Weights of a small self-supervised image encoder.
Training: muon at rate 0.024, 7500 steps, batches of 256.
Rows from block 3 of a small self-supervised image encoder, named by matrix and row number. Rows with one number belong to one neuron. Each number is 128 + 32 x the weight over its row's rms, rounded and kept within 0 to 255. All counts start at 0. Numbers have three digits each.
After each neuron's rows are labels from the 100 images, of 14848, where the neuron reaches its largest size: "colour at peak" is the nearest of a few named colours to the mean colour under the peak. Only what is clearly more common there than usual is listed. The data: capsule endoscopy frames (Kvasir-Capsule).
# u: gMLP up (value half) (model.blocks.3.mixer.u.weight, 320x160), inputs 0-159
# v: gMLP up (gate half) (model.blocks.3.mixer.v.weight, 320x160), inputs 0-159
# out: gMLP down (model.blocks.3.mixer.out.weight, 160x320, transposed), outputs 0-159

u.141:092117152113134129143094111118174123130177118128095122087160130093128083130123185156084135104123130206127131147092051074145139101132129075169160132104147130125163112100129126150119122090125119129126128122040138102124130126104134131192083160181125132082126127148157120186126128144128135117128070094149132072086123009106074079074130128156072112127131140102145199141132158149113112114125131115106099178179164165143188121134130210067069128141137089128171144118167100097131055135097133
v.141:126076134123123093117141205087124132126091126128108092132147125142157165121100102117146150102129131124128110126126132165130081255128097128086182195112087226150103129142121121137130112125143079151130088115155171108138098154117134062129132102126131120128137091174151106127122129127124118149149131044084034124130123146133121130132146131181130118127131141124096082067137115186045040175128126089132124153112161146145182149098142117145121098126141155126134109125118116150118253130126165
out.141:172186108127128119198144125128073129179132116199139126100123063128149133112145128090117191101157098128128126124131126193126147138135089128092150115190131099093107127109131124135059174131125132110153126128140134122127118057130118093108137109204152112114144124154113113121131128155125145068135132076131058114074076127122169208135186127113128111105048116128132139123128136203118138131124144128118108128130120210077140198091157080122117121128155129129218127153162132171127172221073128
colour at peak: orange

u.125:105117053171130130100129128043128130153097143204130128104144135122144092141151124113144123147117127130128064129155214128115127125127168123147105174128146090129172136135128130157133132114159194053094170110138090128074121122133145082130104153128091146126142128131126143158132127128060129150099119150118126159181164130099138128158090198101199123123071125230151216053182189107125113223128135147132128112097169126132129104130120137057129142089139160150128145155175130085130135095135144
v.125:147130122118141096148159112122132125131084122126054068124109130122121168118115137138093130134140064096068177127111112126136128134134109128116103094111119162147136240111101217170191140104160079147128125129067187140165110080106167082171148128156130104097054125048101107136121119116126128140168081129118190049063142074104129171224131098128165131166128199110119109101128098128144125162152102121142140126141130083129125088133120123160128103163134127122129063132082132152119129115151180
out.125:134159078118110131134132203124130126127150151129149153128123128067129147128110122170185114152153192201164120144112129128127166169128149125132112058172128099141129141085144143151125081128136104148129124072132164124132123128184255100117120136147151157128189128142126141127128128080124121139126163127153128131044000133150152123105144109104129180111128145059127149194146185129101183134058205108115127141131147128124129112108125130076101128128136128128120129126121121127114128125127127
colour at peak: black

u.186:156074096103082117172114134134128065126148173129191158130093150170132133122115093145082160122147137163162122120124107137148161106109077128174111061057054131128150134171133157128116164125186086127156099127076079131128191053044110119129161084128102134113181180092087136138128127109146151187090128119184133132144131119131114155128132130137155094177189151108105108149126124207126155085078128083138176135125170120129130128155134134123190137112098179122128154169101093026115114127144135
v.186:112130127129119125110125175130190132127114145161119141064107108131129123128115069138141046123112123095127130140110106078115142163140074112128113194146127127128138131127091159128034106209136094180161192118129170080140132147093245137121129128143126127133139081141169126124103075123137160130154129208181145129125132101130135105092163091135129116144133149207147040112089076113128155103148141153093174144055089123101133134173128150132040111076127118167133175129139114122115167128142128
out.186:133159082122129128134126108147130160112146103144127137126140202075117130128187120110145128087084128042140079164131162118161098125145125128131126214097097127125143178148113132000109111173134126138091022139108087129123031195161099127137128142122111139132103078145128125125145249145096126136169150131117081042143164162083122125085130126074124128104133117108111123203130148126125126123128107109164157129141128128137146129118134131089121122134125076126148127173161128128098129149100139
colour at peak: black

u.256:126129127132030122185127129154146125133173110126129091096128175122151114132128168188123128104128098169157130130146124074130125130130128128085166128128123132184104136131110128127110128136122060129111130000059128117128134139139139132053117134131156128128106127172136127223125122096138155089127147128130000125128122105134103127127126165137130162134122132151098128156132125144166129139127164086119121143124117128208128128131100183128139133128132125125115096131133129135128128130131151
v.256:128128176127128129128193124129127127182175128101128128127128101130128126126129093128122112132128128040128128000129128109128207099127128128129112128172160164125164102130133128098128128112128128129128128128128147255128128111089128128119128127128126153050128107128131129115129127136134178130128164132148128121127128128053128128255019139128128128123034108128128126129105051120128163128128129156195128128122129121128163134128180128128148127069128128128128156132128111126199143128128128
out.256:132128117130255094065093127128128123124112136131128128128127084089088131128101126128130127124106132060138100128131128131006130150174128095107128130127223128128005115139129111128128124126104135121128128168210186132129106128128118129127087128127199128112125128127117128130128255128133135128151126125128129097120089126128194140151090128127249106128130129137122182128128121128140128129128122128169127128125122126127110135123128072133128128128128132074129131128122128128130117116130137
colour at peak: orange; grey

u.163:155121210113084112089111115127080096076184180153125094122124145142121126126076076132140102044105146143127155085047100134119095130108129135149074110161179129089043095126153106157129109116122132127186117199088083185102141136124128128125127117167120141127167108162167141146129147126125049148120123135130137108140126124131084117138120207106122139042147160127116115083192140131255122155124180103193123075095129128148133124128119143128156136128128110131133096127136101101099116138125132
v.163:124114069145113121077171091111111129167121134078133137043128187129064125074077128126137155101120128043128170141128136090090174126135061120121096165114147093134086124080130113131079160076128127106127106128129059126069103125154145133183165092133167127128124108125125091139098129178050205115125133122110127195117132152127126155142115086113114127133084106152162133074124133138116120149103088125196092114174233126173142105128130116091127181146159186130121151115134126105107179087083129
out.163:142128061033129114096140033105088159127000128043127127122128190129126124131128121128122089152128128142130127105125129065125148112126151124140122036121150128120089127158185131117128131122132153141153135131137144133131066110148144073121115182135118133120107134137121102128114129129192100127130104152169128183168129123125158115128096150114127057132133128120117126128017108115133180128121113135113108156116129128121087194102108188138126120128163107112117128134178101182133185104126097
colour at peak: black

u.180:129207131110079206140157124138164128125080144193126126143132123139122129183128067094121128079127128166137123045120136192118086123156127176136050136151122129126130158178129103133084097092086141148129056116143095131148129121121103040128147115123106130147120115084156127213126092059119173137152120117128128112080168126191139101152109131115129153153019154104125039124120132163166128140124138127091132138091128148124090137125125079113140191151118128122127125081150097134128133129094058
v.180:105174123137091082139184160096129095120121175127183123112163105073116116119255131081115129179152180126087102117128136148084147117103135129123124131128119174128145171131105121148032122127093127103088156132114126127150121130129112134120138168127145163057136132131047121128143131103158228160134096087110170116160128183171133128141132129144140090111089132111124123145207125159151130139103074144127133108113127121182129122141152154149086100077139094135110138134129131248181123103129128
out.180:131147058130126087148194143099126130101165147117140167132056069085063100098146136255061129189054120095136075120120185140110128118098146118130146127144125161132127129200181127139130154174116133130134113128059145128170185123128119220086136059082139147152159130128148153136128100131132088078138085127128120125130140108140117128156125151168128093140195157083102119121184129143132081110123090128132128063146075127131127123128084120131129096113088128128155154128147130152145124127070130
colour at peak: black

u.249:146128135098112123136132104128163131170142125159086092126133085142133129131185133128075172127202127089118032129110157185127110128178135119127129129119128117124216118106111106080169144134126104092142231044145183155129089162134108108130160166140151201177137201182054135128071131111114098134129160100135070189125089140127077138107108135111146130113148203132080115137122115097134192123099131164130119145164126127154134074110144142053127140111142131105162144085122170123118129129119163
v.249:139123119132189127150106104044084152129128118224132089098082105126128125137149130144128030176128121139143114129092134094136161091159139082125130118138098118110140059172128167122132123069125130166155125128105126131082101188136141208136143138132120134084164138114131137156113148084128185136126121116124119149180068128138190199124131137120132152133094032154158128112132120128187078205080099126131118040128139137097064141124181100159116093115137149078136095129130149139154068142125132
out.249:032122128161146132128088143119140130109104118132090123119139110128179133095127043204118084134154114158121140128132130132093098128032037118120118128173119127152118129121127130120091142166141124150128095137126128137144137087224139108125140128122073025125130128153127185121124095166127130130130118131089127062169131142124186121141131129150123099030142152048118173137140131127119140129133128128112128124156104136159066178101128125125128126128173126127128124122203161238121138085134079
colour at peak: orange

u.49:025132110143119091138086147136163111118058126134081100139098120085114128162152143143186150111073129192113130124207130156094128132125112168076128128128171146132176151101130122197139130082113127174169129115098147106125108128129152123101190071134116143151096128111118166128091084086210148173130123140139131116139110115103130113146117126159112120135116122207141121174164128125180136148096091179164175167123123095069128209158182129153134128121125127136143114041139167203084136145104068
v.49:124130126116087058124082111169157172059131141126174145117134099132202097093125081124185142126127129133163098137111124129147088217146067070129125070125192149108131036128066158134105169136090116132129127126136129128053075127132133160210135136144138159152025092107137129151128131132187131152133101130128169130104169142170149137132156124067106098130176129110132145153121126090077128130127140149113129131171132111118164100090133149201106129151130115187158151089140124136052128126159133
out.49:125221138128110041125089148103128096083136131134146130111126116120075119129140151206132128099145137145120142153126123130019108129086101127131128101133208047116144127133130126125128129164128128124191159131090128127105123218141132074133117121184103129124108080128075121062161125027149128126129134136126079128203115083098180132122141088153151134012111128129136148129128071181138116071130099114130125124134149115121128129103112165084128134128143127115173096126079161122123106121128127
colour at peak: orange

u.235:138148121132131108111109125126225128128123131129169126219169135103114079106200092130146116122155124112079126126157135084086069125109102084130098127154178088245222117128131125135125134122061116088091129090123186165145123052101127112140162093125159143125136086127030108128098163119153125094100072111128120136119105128127097177059095121154140132053123147114113112142138138129082088103124169122090128102189108103144142128126156116074130152123123161133135104131142100106137088144166153
v.235:125131114205125110192113115102176132101128172071219159099129104128136185128136126118181055112142134151135126141095123104126151128081165141140117134128111114104152115149105114133132081255127126133141104125133162128094120117128126134118091167123191181215126109147130116120149123149145142128125140079082116193155129115175121160127143114131126171130146119135160138130103126125128135138018096130085108128098079157129073183059106146125088131164066137178116127092111108046121130164108133
out.235:129173107116116129144127082126150134138064144169116130128127126107105094126144136255146121129130144122129020128129127184118145212128091125128141126165124140086133115128092125128113123117156167088212127128058115153102103171151149053069128131123148114136126056099131061094133127130145171125130080126069132134158160130121177155133131132128107106164118131072128126201119150104118147127115061131128124165128123092160076082105181084139128077104130145126184121057127129142104134061144128
colour at peak: orange; grey

u.272:125100150128108092145099127145130127128162128128095080090166190111152173151170126118094132127206217097101136102132099199126107130155122122158124105148132119140167126128130099123147151134143082148128156151120142126157073154130123134129172165207192127134160118136128136186130087136124156130068214153133121129130086162115104093114134115011117128126149061165129135173154159113099132138117126129136072130070129079166126050129138172133130142132111137130081090175123084141150120133141017
v.272:107128233130123128100129134093131132105109090136091100134130035123084115128128130163123128185087126095101127126128133093127133096117107128130146140142128130101156129255140123176132162110119131130128159114127186084137131119230109139094120099129192132189127128125127087108107102060146125133160083135119127128172129096102128161143172153145128143125090110127128156120128131080137199084162113123144078131132128123165128127136128187128126085020127119151094128116090176128149131166131128
out.272:129142142125128126130123197099135127130140122098137123140125151128119137120140115181135128133124255120093128124098128126132127128134096129129130126116139128162177137129045116093092122134118123097118188129129163128128129133000088136126131163123128129122126143163094123132175062094133128124124151163127128123113136094218126180103086120128128157145120125140131132104127142111128119049085196119093119126064110122126035127123124131127120244121127128129106048117186081107143161068128124
colour at peak: grey

u.319:121095139146128126115128051157136129176120129141130141129129178129149153111129102118154144088146083131133132124143149124075102130129127121169147128178128101145124054085122121171128171129120097102142147119108133119127056185127000109171138125162107090125198133132126151106157183130118126143094160107104069128180139100128170130177052139156080129087147149132156132141113128113174113140231062097108171136184125058140128137155107205086142131113071084102124123130117130155168130127061144
v.319:112155129128133128129130095165117128126130114167148122127125097160106134091148134133126180154121124132127145119126074164128104121124138124169142139146170129127129077162104124128130131132137128150126086128182120097204196111113150042028104131188128072107142128133108128151125176124111137141059147088036125118254159127125133164189148213114214157117083155061158111109091171128091120128109116132123079126122174154101164056133128138135126174135148104130116115132130127177180128114108148
out.319:144083124123134128161133128158114135105097132128136143126107125135152159056162135137120151129063128175135130128112123129128114118135118130164000106132121129070101123139149055126176085132128133148139102122128128187128195060160163085125137128072088109123205127172122123139102128168150132144107130158133128115123113116170138132010069122092136120127128103147186104136134107177044123073127136134132138159128161118102079150128139144128120129152127144169083039101119116128217112105129179
colour at peak: grey

u.296:159135209146079044145150089128113109163189139133144101153128195130119129160214119146067133097127067126137128128113185106112205125085187133100128131122118127088127147106093100120124119098062104128115059135148118115135116116128110052131162109132093109119124141128168120133075123074132064139140042143089129128099122157128126130139147108178128126126148174125139021134134109136175128134156129148066214125174087127136168151144134138087096111103123085139124143120113129125128148147078157
v.296:130149152136100114138175124115168153179132255142124194069128139132150176128171161087122097135122159077155103111134198078087111109128131128117102095125091134098162103130109126152076191119113160125099143121157153158195169126160108134125087138128112129134098128119059160134134093168085132150082128119183127125139132108145144130132132152114085066127143201153143125128159115197163128150131082124130175116136122123172005129128065116139172116126186128110122131132122184161134130124136135
out.296:146196042015140120115096167125119128204130161059131144128122103129116128138135106100158059124128163127083128078137129128146127073127165127119094112148132128140124018132129149129138129113129160128110131127137091131186099141117150143126131120121136150158122130131125130118142125082128122139140119125137255128123128133175115124133107144107136097005085080124141067091119121121138139185129140130131129067102051133135121133132131126125239127132129092122125092115145112116128126146114116
colour at peak: grey; orange

u.159:129119128129100174121088040094125127193135138128116045121144117184135180114104210128105123221135128139128132121112089114127140138133151146193150152178183136127035113117159134147160149166161169136128127222088159125126167089085137160138179125130123171166109130125153068125118130156130124119171128128151120082124125129131122138091144120124123121096153131168140148061148123125129134127131135145154096125115126146094123184126171129035127116136249127120130128133127131081131137133055164
v.159:150137130085160129122117118128117133128126127211195102126130165120128107136124114106122087067124142132082134127231131103152183134138142141123125176127073149124110184220124101130115153136140127176143121126175114131092136194128131127113134128116170188071145112205062132162139133134130126043042133117131103134080053124131126129117172091127151202021128118136133118145114132141171101132130123105124160124143129122137103126056104109163128111130139131151118123169093131100156146097053107
out.159:122128126107138140084115139132122146128093118145128136191054143115129128137128131127133119128128149125087119040137095105085158084132109131115135142121087129108126144134120134130136127125049000077099122079138128127124146138172089130129119105110150126103131082135136135129130129129128097180162126160130106100123111081116200130065127124103125043199174097143129144155127117127075138129106153086133130112125140111128187122119136206243135128089131125097129120117187123128081188125122126
colour at peak: orange

u.204:122126134129108180149143110120164133111176124114129083135121059111120079120127137152140147102216128201110137102125068165106146110128191155128133154055147133138228103053085135140178128134144137192143148128110162105169128118128119110161140115167144031104101128088060142104093098181112099127125127127144158143130152116201133106096130124094111166084160103078220111148079032138130128121133150092128145133091117148137089117128173115119137120123132130128121127124132178068099117125107098
v.204:127113051079131134182135136134148185144118026146136147117174117128118144126083119119147133116148132125192143125125117157131125134111010131150127138142120124152140124156204141147105150138166128111139110118079091095184123185114105155121134132189166111170140128160230118122105078065144115150139134124074139114118164108129111121098162137058167124133140129114192197194123106122169089128123082138235130159140108119120095076125129117124162128137149135112129172090121116092137112131109087
out.204:154139094118128135126076189079188128127158128130126128128160126121086123127130113139145134137116231132128106241129100127195143129064113122127074099126114141128099129127121106129129131128117120123126175129103128171151081170125095043111129139132155070117128137128128170131132204127122196119146101123133128125129075112081001128128144255128132185117177139107124131119179128139127116107128106125078133131064188102145135138123136104113130140129133128094078121128162128123140122160157120
colour at peak: orange; grey

u.166:087142097032114191126128113109123139063180098120114129128173157129123126116119191102125118121215181097135139094132166132140128132152141142131209130115126097126088126076177129128185050122101129136253119137128150153135137098107080137131102113189104128111129125130050123131117105177128125104204110111149128167158108130137126126135132121160122119200107130131103124163143087106109145068128122255134141128172129138115128134129104138125122141102137124165128127110128152111173131112116113
v.166:113130110107185125111152138128130142134122144136128125125124113136101231086129129131108162161132081129100189046124106143125132174140121131150045133121002131153128117123197143181113141120156088157151125098125121127135131152111126136131130187145127191117140160197121116123152126142127118121073108131120132122116171134128133252133162071114069105123176105192083134114103192133129075165130074187080161138080134118147150128123149106138109132127121142128135101170120138142180072095133118
out.166:135128126116128119167126143127143134133119093109166128132127099131125193128199125197120182087106119132135122115113081212128130125218118119110140128110120131129177201187127117127128126110157139190132130113150069128114066010128147127196095129128128166127088183121192126125123137133096062087139121128129128128123070089124136113147228139148124125116143038124184130169064130128125126124175132151127134139129127133126088077129107166143124147133051135070081123123129122117131089125129145
colour at peak: grey

u.10:101167128137129128155144218112151129124086159134132129128087123128134134161130138080152077154109158125167114138137160116080170137128156129128157111108114227060121134160134150171108176124115094119114141115119148208133155137133128117078160141120132127106130207120130165106133060116175131138175112136135155135159130179135121084115203104119135183120080129125165200224131126186152143128038171139178141114134191146177091160131083121112165133135141061126127175127188114135126096131102126
v.10:117142142135105178118141126119097106132138197164126118076167144134123123110153072080122189136123116232135150088128137133138124129174135126103181149077123131127094134073139133109128121097132159078095110128130135128126128136078164155103126161135083173174126132145121128183112129149144133128130083128117142132166163069117080129203132100122090129172193200112144152151163127126149102196130150154141251101143126116142161122091137062103160219192134109128156156105165053122149128130152128
out.10:135112130145144121062128111124125112133134117115128126133056109112128144128121151129108131132136095128125122117138123056156131255082173128143147065137116154129110106181101126128135143128109127170072140125131130139145131129180136121135128140095138115128144105080092136135124130129096082128127081138125159192204128070114146129145136158128140124163085080083046180117127178136120130128180121204179030079076089135125125135128124118197153114128082128000171122112112145129163129132129127
colour at peak: black

u.165:113136138162076177128076104161159191128176135130122122125120090198122167135177152136116130127124128127099136165135214128160128136126099135134117139125139124079123212120135139059149133124070125135084111124130119023207133117085149135075133127130136111174125124112132212152199164128107146185127107133107100128130128128114128126099053113118093099119132156130118123103132088115130124127069111131075100123124129104187156099189105126067126102066081184127109114161163110143172143129068069
v.165:132132129147082110132167093128144090156095114160117128122125120107137115132082122101127145135100173129143148155144106135093126085126248108174116126129153127153137095117144095136143129091116028116165108100087118116175165123108075173145155107162182104144121132152128154147118095123129144129010087116217191094130126138080033125159118106154138127128123128118092155154115113130126147114136077107164142073100186107113120117202132102155109141130145204117091151151105212112166101131108133
out.165:134137187132166123156087085117131138140165164111175168137127115133127136151133126127167000134129148000140191128137159129132096126133023123130134127141171147126129106128127056108142128129121110100099143113081149111128127128140110128126099135116211147143096128149129132197129128128151129170125071091133128157129118128074131068127133132061130083139130131102125187127113120128113127128131117132129152081131135126188095114141153076122116154131129180141147197128129132133094062117077160
colour at peak: orange

u.183:127137120134219138129155044101112128196128164135120040153151157123134120128190117102112116124137198118137130134153160125134133126128137144143124101175136160126113119127126139127127128126086177208087122169129097126117128116126093127117118128148125130172110145166157101185117181167148128127119041142128111176127150170119136074109045128068135134071105135128055125076121133124144141131128126150059158157137112138030125145124108125123117086135114031121135218153118082183122118131137105
v.183:131139125129130164102208108115158117122109189129128223093141121128100160146132115172116103108084123058129132143128129162123084115086126093133154093127127226123124102115071128127099180169163089126143112186126125138153177142133125130140062097164126048099145129124098119128132138133163097125168131126108097128167128177187216074178090109122137147110166127136162101138106126220140122131112113113112153104132127153167090159081071176171159169144136131135184090136117211129135124145166109
out.183:212064125071166157060127107223119128129117116117088128129152110131115129115124088132127099186128131126118130202127145129098113084192100137074190101133084193114138127128139156135133060173179172158102138136106188146179103141147128134118150150136170181122124132105118113133130143135129145130132132127110113128149155013166111092136081119082114062175129186165129123132131140132109184100126133112183077121107096123126088093082079106161118180101140142113102129129193146128095117166122130
colour at peak: grey

u.219:125135108122109103147108088175105114119142173207104126163132157130114134138092118132143101133072125170128121128198192111083099131131110140126140151209130151134137208116127081082106212142125099108164128135123255096077154130122117126134167130089127128115103095163065176132135158067072113115130129121140055112116101141167168103126111129121103144127154144174045117128128142131129138127130161063127128120080106202123095148126131121074109104137112117129091155125136137122080047140130151
v.219:051185128129100168128135125135184125103122128113128138155138056209128121130100105196128146126137130081131128129174122124124128139128165074193104104128128255174126028149128120125106128126126128129143141112127129128127127104120136127128127128125108122128128124153167116129128114127177137128129128124129087128157013129113137148162126088127144114220159122133117117123102129129115144128104128123127126156085114150150128129000131112241129109125072129109147160133127128123134152166134138
out.219:168112165131128145112181108219130128220112089128131171109255125153072109056085132130116157128124141107128105133143135150142134161139085128182117089125141124131122114070125117163132119074059145131082148117089115128145123131128143102101131107128203122128186195084124127147104152090134157119128138126148125131189129129127128120140084127121133120154128124127122116123142044131164125116167126136175126128160129071102128133091216118176091128168084143147053138132133121110153118117136131
colour at peak: orange

u.170:128035128106114128128169057128128094127128128128128128141128128128128128128243055128128128128147159128128120128128128128128128128128128128128023128128128140128076080128128128128128128128111128128128128128128128128084128188128128138255128136128128095128152128128128128128133128128142128128128128134207128128128128128128128027121128128128113128005128128128119128128128128128128128128128128255128128128128128128074128128126128128128128139128127128128115128128126128128128127168128128
v.170:000128255128128128128128128128128128128128128128128128128128128128128128128128128128000128128128128128128128128128128128128128128128128128128128128128128128128128128128128128128128128128128128128128128128128136128128128010128128128128128128128128130128128128128128079128128128128128128128128128128128128128128128128128128128128128128128128128128128128128128253128128128128128128115128127128128128128128128128128128128128128142128128128128128128128128025128128128128128128128128128
out.170:128145128128128128132128128128128124128128128128128191128128163128128128128128128128128139128128186128128128128128129128128127128131128128128128128130127128128127128128127141129120128143128128128128129128128129128128128128128128131000128128128128129128128151128128128000128128128126128128128128129126128128128128128128128128128072128128177128128128128128128131128125128019128128128126128128128128128120131127128128128128000127140128132128127128128128128128128128128128128128130128
colour at peak: orange

u.287:129115122122087133195154126116099130177144065127181113147159148142100078152129161147127113126184173167042147118152068173129088131147124076127121172127128126172110047102161025177141137214121098147137120100163155099148126128062117128125162056123116138118127113129128140103128128129160150168161073127195130079134082090124155123086128173176128071112149129138102107033127136173122162117140098106178130129220135143123119128127113129125151158114098131128127113133118128140121161113087096
v.287:113148156079148134128075139149130111116129181105143132114125218130188104142150080126171159097099177207127090122175095196164116128228125143115100061128123128129119141071170158141080131101124137186140173091127128137098144121098095181102129094100131175078213161155125129128174126074127157156131102200121195143133123152112110126118128135133071152115130167159112137172127129155188107128071147123156211145162127100128132127137125076146134097142125128128160117087162100076125126130117155
out.287:111095069123126123124121124116128152128099101122136126153113138123131124117135120075174118095219113070169117106129102160136017092113133141132108131127056130131104098129130106191133128118128133136125127083126090048128132111082129128124096124122125128158135124121240112121141129130127209137128127132125125128137197122097128123146130197128126100127137133138128168176130132129114161114151168078125154127090153129128128139149109052158202128148138072093129128075155000129119121128091106
colour at peak: orange; pink